Rows from block 5 of the encoder, named by matrix and row number. Rows with one number belong to one channel. Each number is 128 + 32 x the weight over the matrix's rms, rounded and kept within 0 to 255. All counts start at 0.
# convs0: first 3x3 conv (encoder.blocks.5.convs.0.weight, 224x224x3x3), inputs 36-41, a 3x3 kernel for each
# convs1: second 3x3 conv (encoder.blocks.5.convs.1.weight, 224x224x3x3, transposed), outputs 36-41, a 3x3 kernel for each
convs0.44 [101 102 127 202 178 130 149 201 231 107  86 154 103 116 100 114 130 114 133 113 133 119  93 126 115 106 130 120 137  70 142 111 146 128 180  56  99 121 120 109 144 121 132 102 129 148 161 164 140 126 134 133 143 202]
convs0.45 [130  80 146  98 107 127 122  93 149 250 124 139 171 104 128 103 138 113 122 146 120  96 137 140 152  76 102 138 103 125 153  81 119 141 138 155 100 146 138 133 176  42 152 154 129 178 140 150 109 157 135 135 110  97]
convs0.46 [119  61 195 141 116 116 109 159 112  63 124 102  84 213 118 113 142 147 152 129 175 215 134 169  96 107  75 120 110 118 130 148 119 160 127 118 134 129 110 123 144 125 160 115 113 119 151 136 111 144  98 153 139 141]
convs0.47 [101 128  67  88 126 117 113  32 126  85  56 134  86 173 132 191  46 112 154  73 191 114 142  78 104 170 124 149 196 129 136 123 133 128 114 111 118  79  99 108 145 148  65 140 100  81  87 169 135 119  86 173 118  70]
convs0.48 [128 109 132 137 156 141 114 134 144 139 103 151 136  86 170 132  81 121 145 115 135 144 143 114 179 152 148 112 100 166  99 130  62 129 102  97 109  79 150 129 111  95 137 111 138 150 155 147 175 162 130 149 135  86]
convs0.49 [110 152  80 143 138 153  86 125  97 107 171  51 166 115  74  55  89 147 151 154 127 131 159 124  85 109 119 144 117  92 157 118  88  45 160  87  64 152 115 127  84 145 170 158 108  69 160  63 113  69 130 120  99 127]
convs0.50 [131 139 169 113 131  94  76  16 111 140 120 151  54 164 106  80 122 126 150 138 141 110 112 143 140 133 102  99  86  97 209 184 109 112 100  60 117  94  98 121 129 116 148 111  54 119 121 173 150 114  61 143 131 167]
convs0.51 [120 148 108 104 112 177 111  93  99  90  97 102 112 190 142 129 109  93  78 157 132 121 153 121 127 127 156 146 152 135 149 134 148 136 112  98 126 185 100 104 156  87 107 169 132 110 124 153 165 144 118  98  97 117]
convs0.52 [124 134 158 231  99 112  71 149  81 124 131 160  84 138 145 145 113 117 128  54 132 114 202  96  87 222 105 149 179 150 156 140 122  88 135 145 120 128 156 103 115 122 127  83  90 123 185 125  49  67 146 108 127 154]
convs0.53 [104 127 112 161  88 123 171 191 133 120 121 146 111 126 141 153 114 141 153 146 124 110 127  77 111 127 149 121 131 193 103  35  74 132 155 158 148 131 114 173 102 149 167 105 128 148 125 113 139 136 134 100 171 133]
convs0.54 [104  79 123 113  40  80 120 135  84 160 116 140 132 130  94 106 129 113  88 187 131  50 110 164 173 143  90 129 108 153 146 152 134  49  89 154 138  77  94 127  96 104 120 162 181 125  96  84  88  87 126 142 112 125]
convs0.55 [147  64 116 128 126 135 173 123 165 165 140 142 141 126 105 120 105 111 109 140 109  95 172  94 103 203 175 148 114  92 137 128 112 100 145 165 108 119 110 146 108 160 120 108 197 147 167 117 136 185  79 114  93 117]
convs0.56 [108 160 104 102 127 170  92 178 144 115 119 113 115 100   0 124 135 200 118 176 120 105 123 136 122 150 140 134 127 110 107 143 102 110 153 124 148  93 112 108 144 146 131 101 107 134 129 146 136  92 133  85 121 107]
convs0.57 [124  82  67 146 112 158 167 146 187 154  80 203 101 174 154 139  95 103 106  68 147 119 146  91 107 104 162 120 134 143 127 102 124 162 154 176 141  80 162  79 112  89 107 106 171 131 177 155 127 120 182 102 103  87]
convs0.58 [115  97  75 116 109 140 135 111  87 194 123  97 142 138 101  96 136 130 133 146 125 167 131 132 184 157 145 104 123 101 180 156 176 187 180 144  80 152 132 132 136 173 121 128 102 162 129 147 135  88 144 167 114 149]
convs0.59 [119 149 111 145 154 140 105 135 161 114  84 133  85 136 134 132 133  80 139  99 118 170 164 163 140 141 176 117 156  82  86 104  49 158 126 134 122 134 155  61  97 127 126 136 166  81 119 120 123 100 160 110 109 172]
convs0.60 [158  90  77 192 211  89 123 106 105  75 117  93  99 160 105 181 115 152 112 173 109 170 164 116 166 137  99 121 132  96 111 139 186 151 117 115 152 139 122 210 155 130 145 137 110 139 135 173 124 132 127 105 171 152]
convs0.61 [112 155 165 108 130 148 116  79  58  70  88 128 169  95 161  77 195 108 122 108 123 114 106  99 131 139 119 144 130 121 119 154 126 119 115 127 113 144 148 115 127 145 131 148 148  54 129 102 114 194 139 144  70 144]
convs0.62 [206 156  92  68  88 141 134 155 162 172 142 170 148 120 101  98 191 126 162 180 118 154 136 134  92 162 157 104 143  95 126 135  59 101  90  74 107 126 129 137 107 170 183 144 118  66 117 110 137 121 178 140 170 100]
convs0.63 [143 132  81 174 150 181 188 136  94 117 155 137 130 150  82 125 104  65 105 136 149 134 161 136 126  37 115 100 135 141 123 140 109  91 115 118 175 123 153 120 107  80 141 113 141 115 133 169  98 131 136 102 157 101]
convs0.64 [150  99 158 162 166 129 135 180 173 125 113  22 173 151  97 100 143  68  76 137 162 144 150  72  86 178  99 195  84 147 119 128 116 161 171 138 169 134 126 175 127  86 118  87 137 143 113 137 102 123  91 149 112 172]
convs0.65 [ 86 126 136 113 131 143 145 141 143 124 116 145 169 108 159  98  58 120 172 164 200 178 219  84 133 119 120 161 103 111 136  62  93  92 131  48 106 147 163 130 120 122  97 123 155 122 124 145 149  94 127 140 136 190]
convs0.66 [ 94  64 108 187 123 135 183 152  53 121  66 149  97 141 139  81 169  86 147 111 152 148 106 159 149 110 164 133 144 150 120 142 196 186 110 127 132 162 129  86 117 102 161 156  98 112 180 150 129 150 167 154 129 126]
convs0.67 [101 128  96 114 125 121 148  87 159 153 176 136 192 183 133 129 142 147 149 159 201 148 155 105 103  90 188 170 146 131 134 152  95  90 112 147  98 145 135  83 130 220 151 130 132 154 199 118  62 101 134 168 123 149]
convs0.68 [140 130 116 136  92 138 128 137 113  81 153  67 114 101  94 137 123 138 151 117  94 116 150 140 183 186 153 156 152 135 103 170 162 151  64 100 156 192 187 120 181 133  64  76 154 130 132 118 114 123 145 113 169 103]
convs0.69 [147 142 179  88 103 140 177 142 133 144 110 120  93 121  75  97  87 175 137  77 118 111 107 113 193 136  95 129  87 153 129 115 141 126  45 192 120 103 137 106  83 150 111 172  88 119 127 100  87  29  90 121 119 142]
convs0.70 [162 100 103 156 125  68 113 147 165  83 154 182  69 131 196 132 134  81 132 104 131 127 115 144  86 176 119  26 123 127 112 135 112  93 164 123 119 131 119 179  98 119 147 112 139 101 109 108 170 124 108 134 159 168]
convs0.71 [ 96 129 140  96 133  72 129 163 131 223 184 119 171 102 166 113 145 142 127 174 108 139 154 166 140  81  93 129  63 141 105 122 148 119 162 164 142 116 151 117 181 129 122 135 165 196 113 124 123 132 167 134 128 152]
convs0.72 [131 126 100 161 128 177 103 127 143  72 121  57 162 125 112 106  82 128 111  75 129 136 132  93 155 111  63 121 139 132  90 171 147 125  79 105 147 155  76 161 177 101 101  90 140 166 120  43 131 120 121 190 181 152]
convs0.73 [145  88 176  99  75  81  76 120 104 120  74 132 130 122  97 169 135 126 147 141 103 110 129 129  78 108 147 142 109 103 136 120 133 184 158 137 157 143  95 120 113  85 141 115 177 142 108 127 127 147 139 140 158 211]
convs0.74 [132  86 149 100  96 134  94  76 107 145  84 139 142  69  43 174 147 112 118 133  94 102 134 135  55  75 175 141 145 132 110 108 105 132 104 135 146 115 112  94 159 165  99 131 133 115 131 159  80  93 109 157 140  81]
convs0.75 [138 123 145 135  85 125  75 153  62  57 150 154 140  53  86 119 115 156 102 134 114 128  84 131 167 128 133 160  95 187 123 179 112 116 103  97 129 150 166 141  92 118 162 120 110  86 136  97 144 130 188 143 163 105]
convs0.76 [159  93  83 110 101  95  96  90  69 108 110  67 105 155  64 164 142 164 123 160 129 129 100 110 135 105 139 105 142 128 153 136  96 118 160 131 123 106 169 147  80 200  84 122 139 132 120 112 150  73 131 112 180 110]
convs0.77 [132  90 136  67 123 123 162  94 137 120 128 136 138 108 162 149  96 140 179 149 115 128 134 137 140 134 148 108 112 194 139 101 161 124  98  82 211 209  78 140 107 115  99 150 146  86 153  95 131  96 142  95 140  94]
convs0.78 [174 152 143  85 163 132 146  68 125 165 123 150  97 175  73 121 106 132 128 142 106 162 148  55 169 118 151 143 109  72 151 131 141 139 155 127  80 132 144 106  87 163 122 156 150 152  94 147 134 148 156 171 136 147]
convs0.79 [183 128 147  70  85  75  97 182 140 120  90 131 141 122 101 151 169 140  69 147 116 151 133  94 165 181  89 105 137 155  95  95  81 158  96 142 112 111 132 140 145 115 129 115 113 158 131 115 115 143 121 151 123 141]
convs0.80 [ 78 110  87 117 125 143  89 112 141 183 133  83 135 164  91 225 127 149 133 149 166  84  96 139  85  46 158 186  91 166 104 112  84 134  88 108 146 175 196 184 182 133  97 113 182 148 150 144 116 139 156 120 133 126]
convs0.81 [121  99  76 133  87 138 148 185 190 118 139 115 247  71  56 233  67 176 138 182  90 138 157 104  71  97 182 180 159 130 170 142 144 136  90 123 142 150 156  81 121  90 118 111 135 156 113  30  79 174  83 142  98 132]
convs0.82 [107 156 155 133  76  95 109  64  85 107 142 153 132 141 145 124 129  92 209  98 172 134 145  83 142 134 170 173 162 188 178 102 149  82  65 113 106 133 110 116 183 166 121 162 102  74 141 105 151 102 150  91 154 175]
convs0.83 [137  87 138  95 100 117 169  98 130 162 103 139  88  55 106  76 113 113 122 111 142 134 104 133  96  69 203 131 157 102 141 138 143 124 197 147 116 125 126 111 100 119 106 136 114 133 148 117 168 161 217  77 119 102]
convs0.84 [146 163 123 195 173 152 133 120 124  96 137 110  89 122 167 133  83 162 184 138 188 126 156  98 166 129 147  79 141 141 173 179 107 138 130 107 117 109 113 123 158 120 126 133  98 124 150 114 116 123 144  94 124 145]
convs0.85 [116 116 145 136 124  91 118  85 134 111 172  86 159 123 121 139 112 116 137 123 125 150 184 115 113 105 127 143  70 102 159 137 148 113 123 122 138 105 113 151 142 135 137 120 122 127  92 125 162 156 154 141 103  77]
convs0.86 [100 133 143 151  46 105  54 151 110 164 133 155 116 181  86 137 100 117 143 106 146 152  95  93 126 119 153 169 101 132 146  82 155 157  81 105  99 148 136 111 139 152 160  87 134  91 156  75  76  92 109 106 129 168]
convs0.87 [ 63  96 150 226 191 176 129 145 108 111 119 110 163 116 126 168 128  51  97  98 150 138  98 108 149 110  94 137  98  64 104 137  71 124 211 138 124 166 116 175 122 124 112 118  86 128 129 132 116  97 110 131 109 136]
convs0.88 [146 176 102 137  90  50  84  69 168 226  90  98 169  90  85 127 144 125  84 107 154  33 102  67 100 123 140 114 124 129 141 135 124 142  76 160 123 121 143 138 105 139 132  74  99  92 163 179 155 120  88  64 123 123]
convs0.89 [188 138 139 118 132 125 130 140 163 133 127  79 119 125 115  89 106 150  98 122 129 119 178 159  99 104 128 130 154 101  81 132 130 118  52 149 143  62 169 179 135  89  94  80 157 135 149 137 121 192 123  50 150 201]
convs0.90 [ 84 109 179  95 141  91 169 104  99 105 102 113 162 138 110  52  82 128  94 144 145 197  70 151 173 185 168 118 133 159 140 133 109 125 136  72 155 147 143 105  87  92 164 117 119 183 131 112 107 207 113  89 151 117]
convs0.91 [149 118 100 132 145  80 151  97 139 141 137 167 196 220 127 125 177 106 152  93 135 105  98 100 149 130  83 131  97 132 105 137 147 158 155 189 107 108 147 104 154  86 147 155 120 134  95  81 154 137 114 137 157 125]
convs0.92 [124 104  65 171  82  88 117 133 154 159 141 147 177 137 168 149 149 152 115 163 105 158 105 100 151 199 109 169 103 141 196 130 148 132  56 143 162 103  92 128 100 146 204 164 135 186 135 145 105  75  96 108 134 118]
convs0.93 [ 98 139 105 109 120 103 139 215 135 139 178  92 172  97  97 156 108 142  98 174 116 109  86 138 137  56 133 160 116 155 111  87 123 102 153  99 140 124 131  56 111 103 113 129 161 115 142 129 134 143 200 144  83 146]
convs0.94 [211 165 132 186 149 116  87 155 143 150 105 172 135 109 137 126 134 138  93 167 103 123 107 126 166 144  98 174  94 140 170  78 164 102 126 114 130 127  95 107 129 163 143 172  83 107 141  96 115 148  77 174 139  69]
convs0.95 [126 192 122 138 107 100 151 183 160 197 146 151 169  81 152 119 150 118 109  84 134 136 122  63 122 111 108  98 153 140  67 134 144  92 118 158 137 150 101 105  72 178 162 133 103 121 217 133 132 171 144 100  39  93]
convs0.96 [146  90  95 142 101 208  97 108 173 135  87 159 116 167 150 134 117 175 142 234 137 127 164 135 112 108 134 155 155 157 159 180 125 167 151 134 148 181 124 147 103 167 123 151 162 140 139 121 162 140 171 100 116  93]
convs0.97 [133  93  97 163 155  76 172 140 163 178 136 117  98 129  74 131 180 174 118 150 180 134  78 106 159  86  97  86 133 132 120  79 145 133 102  93 130 118  99 157 134  98  94 106 120  77  43 104 127 185 107 122 109 163]
convs0.98 [186 204 197 129  57 121  30  88  67 112 126 135 126 188  98 173 140 136 189 145 147 137 152 106 113 110 184 118  81 137 120 122 155 108  84 120 148 132 133 137 144 120 107  84  97 105 151 140 185 162 138 127 154 128]
convs0.99 [157 172 140 117  91  79 128  41  87  88 169 114  97 126  85 121 120 120  63 190  93 148 175 154 116 120  76 125 127  83  60 146 161 176 155 126 138 155  91 117 173 120 170 154 119 173 104  87  99 130  99 114 132 168]
convs0.100 [114 118 188 116 191 125 202 135 159 117  85 125 151 137  80 105 175  78 158 174 183  76  79 203 104 109 128 120  91 101 148 153 138 126 137 136  88  88 110  76 149 138 132  94 128  99 136  92  59 145 143 106  97 108]
convs0.101 [162 158 192 104  96  80  82 162 148 163 170 149 127 127  80 141 103 160 149  97 121 147  89  92 133  48 116 160 144 171  95 137 119 146 115 166 155 104  92 103 112 103  99 113 158  85 143 111 137 172 136 103 161 117]
convs0.102 [ 72 108 141 121  98 152 192 144 113  73 109 103 181 145  60 159 139  94 184 141 146  87 217  90  89 123 164 134  73 145 150 123 164 175 106 140  91 132 163 106 105 119 144 157 180 145 121 180 113  53 155  84 149  99]
convs0.103 [ 95  76 110 134 169 168 119 137  75 199  92  39 115  98  99  87 102 165  95 142 130  81 100 102 133  77 159 151 114  94 137 126  90  66 137  92 138 139 110 181 123 107  71 127 110  67 159 138 158  99 107 122 162  87]
convs0.104 [140 139 131 194 137  47 128 145 241 152 101 104 151 143  91 171 144 151 117 170 130  98 175 108 135 131 204 149 119 154 166 119 157 139 161 109 111 146 128 121 172  47  36 122 145 100 102 213 181 100 105  99 106 124]
convs0.105 [ 74 132 105 190  85 158 102 180 103 121 155 119 111 114 113 144 118 125 160 155 126 125 116 229 166  77 142 134 117 139 146 142 165 149 124 192  96  90 115 116 167 144 158 154 202 185 104  92 154 113 126 116 120 182]
convs1.44 [ 99 143 130 138 162 119 127 128 168 123 124 150  88 100 117  96 145  91  76 102 135 109 104 135  92  87 103 180  79  99  58  97 148  92 181 142 147 112 116 156 157 128 127 120 180 127 155  98 128 122 151 132 119 132]
convs1.45 [134 165 133  73 109  88 134 111 122 119 183 175 130 154 131 104 110 114 122 130  83 102 144 128 160 130 131  87  94 176 113 167  96 123  61  91 136  95  76 121 147 170 175 129 160 171 160  79 119 143 159 116 186 103]
convs1.46 [201 170  79 143 148 149 143  75 187 140 103 128 115 242 132  66 204 149 125 125 171 139 142 100 163 128 148 105 126 148 180 121 186 125 153  91 120 130 143  82  84 131 150 114 113 164 109  94 117  86 211 129 123  70]
convs1.47 [168  82 212  53 182  50 162 107  97 121 181  44  92 126 203 138 157 132  64 182  96 143  86  45 166 130 166 104 112 142 116 176 110  59 168 133 165  88 145 136 154 136 124  84 172 186 150  69 138 125 195 138 132 139]
convs1.48 [106 143 135 155  94 138 130  84 138 132 131 111 175 104 168 128 137 138 120 108 149 130 147 138 160 121 118 110 154 128 139 167 136  89 160 113  98 171 149  84 129  92 188 151 140 110 133 165 108 133 125 114 128 131]
convs1.49 [152 129 140 160 121  96 128 103  93 110 154 112 154 176  88 150 107 179 155 107 102 112 113 111 177 107 137 148 180 141 139  98 168 142 147 157 115 125  94 119 168 183 185 108  99 172  39 102 133 151  97 118 157 169]
convs1.50 [158 159 133 152  97 101  90 107 124 169 125 134 142 156 161 134 112  87 180 135  86  95 181 118  98 145 195 114 180 124 134  77 140 103 121 103 164 118 104 151  83 114 178 192 138 151 164 153 163  45  77  85 182 139]
convs1.51 [114 110 135  78  78 108 138  87  98 119  88 124 149 134 101 171 179  95 170  86 147 167 100  82 106 120  99 142 158 164 161 171  58  98  94 118 141 138 123  88 147  82 121  69 141 144 191 116 115 120 194 164 151 119]
convs1.52 [125 180 212 142 138  92 229  96 135  91 146 151 114  99 206  92 138 151 139 135 137  57 113 195  73 116 187 170 133  83 121 104 163 123 123  68 126 178 177 146  77 142 137 165 117 118 155 131 154  83 119 170 148 148]
convs1.53 [ 84  97  95 139 120 114 102 150 136  84 144 136 134 151 104 149 143 121 105 101 121 137 156 170  74 177 167 144 123 155 155 139 139 125 173 161 140 119  73 135 111 122 102 153 116 164 134 183 150 137  71 160  95 107]
convs1.54 [ 99 108 150  92 131 130  88 185 151  93  87 144 106 125  87 128 137 216 150 151  61 149 125 101 109 166 156 119 112 142 126  70 171 131 135 161 170 115 110 122 131 165 159 158  73 203 163 120 102  92  77 128 115 153]
convs1.55 [162 209 128 164 100 154 110 102 142 194 122 163 153  82 106 137 118 100 115 112 144 139  47 107 209 102  55 136 141  93 124  93 117 161 139 129 125  74 142 110 142 103 153 168  88 132 148 104  97  94 190 139 170 161]
convs1.56 [128  84  99 132 100 124 112 108 122  59 152 122 127 108  80 154 132  99  92 120 100  91  70 110 125 100  81 126  98 112 145 141  99 106 108 172 162 131 131 159 150 155 186 127 166 117 162 104 130 126 143  87 136  73]
convs1.57 [127 123  74  43 102 111 102 129 181 143 149  89 183  94  94  62 151 113  84 135 150 133 134 123 148 143 169 105  98  97 126  89 130  89 138  95 131  98 123 175 164 180 107  77 161 135  90  55  82 144 167 125 117 107]
convs1.58 [ 95 124  93  89  86 128 100  81 145 134  97  97 120 115 104 151 121 110  67  72 106 113 133 157  89 171 163 105 131 114 123 148 156 106 108 126 137 122  90 142 117 142  83 138 115 155 126 110  94 148 121  55  91 113]
convs1.59 [129 160 161  69  91 120 129  79 110 120 160 127 102 136 171 153 163 124 102 118 142 157 155 142 191 169 110 101 133 139 160 147 182  94  73 125 132 161  90 113 118 125 111  98 121 129 107 109 106 139  99  12 105 136]
convs1.60 [ 95 155 197 151  93 152 157 191 189 128 113 117  55 112 155  81 116 140 143 133 100 119  68 144  59 136 147 131 127 116 129 179 141 146 125 119  91 139 179  69 122 166  93 145 122 136 116 153 181 117 171  83  88 144]
convs1.61 [131  29 144  41 116 106  66  95 126 122  77 207  99 140 113 118 102 110  75  75 212  96 149 148 168  87 135 127 151  90 140 163 138 159 113 174 126 129 123 131 154 155 186  78 148 160 125 108 153 125 124 147 185 154]
convs1.62 [102  94 138 125  77 158 127 120 114 136 137  27 162  99 131 124 132  94 101 184 147 120 135 115 116 141 102 147 102 122 142 132 138 113 129 162 140 127 131 137 160 110 134 181 126 153 115 161  89 141 160 109 149 107]
convs1.63 [149 108 122 120 117  92 139 151 118 103 114 121 118 132 200 139 108 111 153 103  99 130  95 139 101 161 156 123 114 167  99  94 105 126 103 122  78 120 105 163 148 130  90 113 135 125 120 177 128 127  84  73  81 129]
convs1.64 [118  93 127  96 100 141  81 144 128 145  94 134 113 114 168 131  78 105 173 141 128  91 172 130  93 171 140 140  65 113 122 189 139  95  89 107 152 116 139  72  54 172 118 114 159  79 161  64 101 122 144  94 104 172]
convs1.65 [105 104 147 138 118  79 148 164 105 124 127 114  75 150 107  75 138  97 189 102 124 176 116 104 122 157  86 165 126 106 142 147 114 125 130 107  86 121 147 125 135  75  74 161 101  96  35  62 127 154 129  82 100 149]
convs1.66 [119  88 154 120 129 149 119 146 143 129  95  80 110 178 102 184 182  85 135 141  81 125 171 160  79 121 112 140 145 115 150 147 164 148  91 146  78 130 108 151 130 162 157 102 121 135 142 130  93 166 125 172 108 180]
convs1.67 [ 61 165 131 173 157 137 149 133 149 151 142 181 138 159 124  94  96 179 114 182  87 136  97 112 139  62 156 139 147 106 139 104 165  83 162  87 126 107 100  84 116 119 166 113 141  74 141  95 163 197 166  54  84  96]
convs1.68 [126 101 120 119 107 106 171 100 138  79  56 149 114 112  75 105 116 137 163 104  82  74 149 110 161 110 114  99 160 115 160  13 135 127 202 164 138 136 106 117 110 166  60 156 150  91 129 132 129 154 169 105  91 111]
convs1.69 [106 102  96 107 117  95  94 134  79 147 131  96 100 114 185  94 151 126  88 117  73 123 152 137 142 138  98 113 129 162  54 126 138 150 132  87 160 142 141 142 146 151 139 112 116 125 126 132 151 194  84  81  92 118]
convs1.70 [125 149 170 178 149  99 128 109 121 133 128 113 116 143 137 125 109 108 105 114 130 114 136 107  87 112 165 158  68 115 152 174  96 112 137 133  79 140 167 143 134 120 130 156 122 139 128  95 126 115 100  95  95  98]
convs1.71 [ 67 102 163 139 115 166 146 141  29 112 142  84  79  76 202 120 178 146 160 120 102 144  86  95 117  84 161 112 140 110 128  59 149 146 175 108 127  99 114 111  89 207 130  76  95  66 150 140 141 111 166 112 104 160]
convs1.72 [137 117 110 111  90 119  72 123 128 158 117 129 143  72 106 156 113  95 133 148 143 165 122 144  82 187  91 141  98 124 128 148 144 167 134 102 162 115 127 104 114 156 106 184 156 109 162 114 127  93 119 149  65 156]
convs1.73 [143 156 167 167 125 123  76 141 100 125 118 166 155 134 155  89 173 116 123  91 131  68 156  94 144 122  94  95  87 126 160 116 119 157 149 135 174 134 129 165 123  90 137 149  75 185 148 138 123 128 140 108 151 135]
convs1.74 [136 157 194 115  72  82 160  64 106 112 139 136 142 139 119 167  78  96 163 168 119 117 147 133  96 175 115  84 108 123 109  79 106 137 136 123 191 117 140  96  83 131 129 182 139  93 169 116 140 133 145  58 119 138]
convs1.75 [107 102 119 114 109 148 148 144 110 106  67 125 168 105 147  79 148 160 110 139  70  95  92 175 127 136  88 123  80 113 133 136 187  79 170 171  93 101  96 142 167 130  90  59 104 113 148 162 108  91  90 129 169 154]
convs1.76 [137 180 107 167 174 135 120 126 139 161 190 118 166 154 165 119  91 136 123 143  61 117 121 144 115  81 133 155 122 161 101  88 190 129 135 188 110 104 118 179  93  96  98 114 147 127  96 116 127 107 153 125 151 154]
convs1.77 [151  95 182 137  91 185  39 144 131 153 157  73 122  61 121 137 121 145  97 141  72  95 153  77 125 102  92 141  46 127  80  98  88 113 130  96 206  96 160 105 146 133 132 122 130 102  93  88 190 145 149 175  68 164]
convs1.78 [ 70 162 150 110 163 139 139 110 103 111 118 117 190 105 154 136 161 108 102  87 128 152 116 131 135 175 139 144 163 101 144 107 106 113 178 127 174  65  96 160 108 145  76  70 161 123 124 129  89 132 105 171 127 107]
convs1.79 [ 71  68 121  98 135 108 176  93 149 131  50 170 122 102  60 114 167  74  86 129  52 129 127  86 127 117 163 114 100  90  59 122 151 126 120 105 160 120  74  75 173 180 149  52  81 131 108 170 151 120 118 137 133 108]
convs1.80 [131 128 118 140 164 133 122 140 117  55 187 109 116 132 104 136 118  98 142 107 180  82 136 148 105  68 121 141 125 109 128 150 123 153 133  51 187  42 146 122 136  99 145 133 141 130 135 215 100  60 106 120 147  93]
convs1.81 [ 92  85  86 107 129 108  95  68 140 181 109  81 106 141 158 116 156 122 174  95 160 134 163 103 179  82 119 123 133 169 126  95 161 170 108  44  92 118 138 122 148 133 115 151 142 115 102 144 126 147 103 156 139 161]
convs1.82 [178 116 139 134 184  60 152 127 122 126 121 106 126 116 135 126 148 149 168 189 132 115 136 107 118 129 139 138 163 133 127 126 106 136 192 117 154 128  79 109 163 107 121 116 150 126 113 103 155 161 138 130 103 121]
convs1.83 [ 99 150 129 131  66 113 100 150 107 104 128 157 184 175 127 162 186 106 169 105 142 128  95  84 108 141 147  95 144 137 116  74 126 132 158 119 112 118  96  97 113 130 106  97 145 125 152 146 140 142 144  95 145  57]
convs1.84 [141 113 105 117 110 124 122 123 128 149 152 160 132 100 156 140 101 155 116 150  82 102 116 101 157 127 128  82 132  88 108 121 171 151 200 102 157 115 107  97 101 103 130 124 144 129 184 131  87 122 180  96 114 104]
convs1.85 [101 153 185 181 121 121  97 121  96 139 146 133  92 157 186 129 148 107 132 134 100  57  97  98 179 165 176 120 150 128 160 184 140 152 147 117 139 139 120 206 142 195 118 110 169 155 125 245  66  87  61 142 140 162]
convs1.86 [150 150  71 166 128  83  97  71 162  70 129 155  70 117 146 121 123  79 158  92 154 147 111 145 143 118 110 125 118 145 142 129 117 168  99  58 191 115  98 118 137 187 108 134 148 125 119 148 136 113 124 151 148 152]
convs1.87 [164 118  84 107 115 124 104 142 151 186  31  81 140 121 140 110 183 119 106 140 144  99 129 133  96 171 147 127 142 167  38  97 139 141 152 117 173 127 161  96 128 120 128 104 138 112 158  87 147 142 116 173 128 115]
convs1.88 [ 85 115 170 103  85 132 132 151 119  85  78 160 177  69 182 190 146  72 111 129 147 111 107 150 150  95 128 150 130 101 128 136  85 135  83 137 116 127 134 183 139 112 173 125  86  90 179 119 121 116 117 144 132 104]
convs1.89 [168  93 152 121  97  99  93 173 150 107 161  98 169 151 106  90 109 158  98 111  92 120  90 152 133 163  88 114 123 125 192 167 132  48 124  73 175  89  73 145 160 143 114 124  94 136 137 146 103 107  71 116 128 143]
convs1.90 [130 140 139 128 182  95 117 196 130 118 141 176 135 132  88  99 129 158 176 154 197 132 188 178   6 153 231 119 130 137 128 107  83 117 110 102 126 149  97 150 107 133 147  89  65 121 158 152 164 162 137 136 152 122]
convs1.91 [131 141 121 103 140 114 129 134  99 101 110 189 107 149 104 124 165 114 144  87 175 107 157 174  81 128 161 117  92 134 111 136 157 105 127 189 100 154 207 107  86 109  86 160 142 120 114 176 183 139 122 131  78 121]
convs1.92 [150 153  97 176 137 239 134 133 126 110 107 157 126 128 149 172  63 110  98 160 177  73 126 121 181  90 135 148 103 149 120 146 137 145 151 140 124 151 101 143 149 133 131 142 113 126  84 166 137 148 160 150  74  75]
convs1.93 [124 106 155 151  98 100 121  70 129 118 105 103 127 128  92 170 174 113 179 113  74 119 122 119  90  73 104 138 103 150 148 151  79 108 106 140  82 140 153 133 151 144 170 177  79  93 118 125  87 126 140  94 117 145]
convs1.94 [119 171 151 104  95 140 115 102 168 112 130 118 126  92  86 123 141  73 138 122  87 104 113 118 130 177 130 107 134 154 116 141 103 129  69 151 134 139 132 122 170  87 133 135 121 119  84 104 172 110 174 124 109 129]
convs1.95 [117 117 113 173 113 138  72 131 105 146 126 127 149 104 108 101  78 113 109  60 170 168 177 127 132  83  91 104  96 170  97  66 124 164 112 127 167 108 122  99 111 163 120 140 150 150 146 163 137 135 109 209  83 154]
convs1.96 [106 134  89 141 139 188 148 171 140 116 120 171  94 165 120 106  90  99  81  91 177 124 214 113 104 147 134  89  97 160 134 140  86 192 158 173 111 137 157 142 111 123 104 156  96 112 183 110 101 135 152 120 224 157]
convs1.97 [195 135 163 127 126 156 116 118  84 143 182 107 182  66 153 145 125 160 109 147  86 132 103 109 105 124 113 139 175 189 139 108 136  58 147  60 104 154 156 115 130 163 123 137 129  86 134 147 191 114  40  76 176 133]
convs1.98 [111 120 172 143 137  89  94 102 142 105  89  97 189 151  87 108 103 118 162 139  69 132  98 168 150 137 189 172 127  64  81 106 148 109 192 164 146 111 137 118 122  90 155 144 107 134 162 222 230 186 115 187 154 111]
convs1.99 [105 182 166 128 111 152 151 118 130 138 133 117  96 144 135 126 114 135  66 121 171 113 105 113 131 114  99 121  99 151 122 144 135 122 128  99 137 108 188 124 149 119 148 151 140 159 128 160 139 101  31  88 119  94]
convs1.100 [103 133 178 133 114 126 127 146 145 134  47 131 180 138 154  98 132 141 138  98 144 126 140 130 131 105 136 160 129 130 115 174 152 113 124 201 109 162 132 162 101 137  96  82 167  99  74 174 154 145 153 108 135  57]
convs1.101 [136 114 142  89 183 158 108 133 142 124 128 176 141  94 101 171 110 148 133 124 114 183 151  93 105 168 132 111 131 122 138 215 132 168  90 127 113 137 117 162 147 108 146 115 126 133 152 103 164  81 114 107  81 178]
convs1.102 [ 79 197 155 123 147 141 109  60 120 189  87  73 139 140 139 149  66 130 118 219 164 133 222  81 162 186 150 160 160 109 160 132 142 100 113 116 106 140 136 159 166 151 101 129 109  70 163 126  74 121 142 172 143 119]
convs1.103 [162 137 147 185 113 136 120 166  88 141 142 115 170 141 100  81  98 173 107  46 180 125 163 158 144 131 139 139 121 194 151 107 195 140 169 103 130  97 118 106 144  73 101 106 129 127 157 123 173  71 163 101  91 123]
convs1.104 [ 90  82  89 181 235 147 161 159 138 114  49 139 113 182  84 178 161 132 118 100 133 163 164 196  96 141 157 145 121 104 110 112 124 118 205 124  56 115 128 144 137  93 124 133 176 105 150 132 196 127 118  72  93 130]
convs1.105 [145 116 127 136 170 101 126 136 177 121  64 138 125 124 103 130 140 141 116 183  74 116 179 139 108 142 146 106 132 100 110 119 173 143 139 121  99  93 165 135 157  76 141 110 116 176 184 160 144 138 105 117 101 111]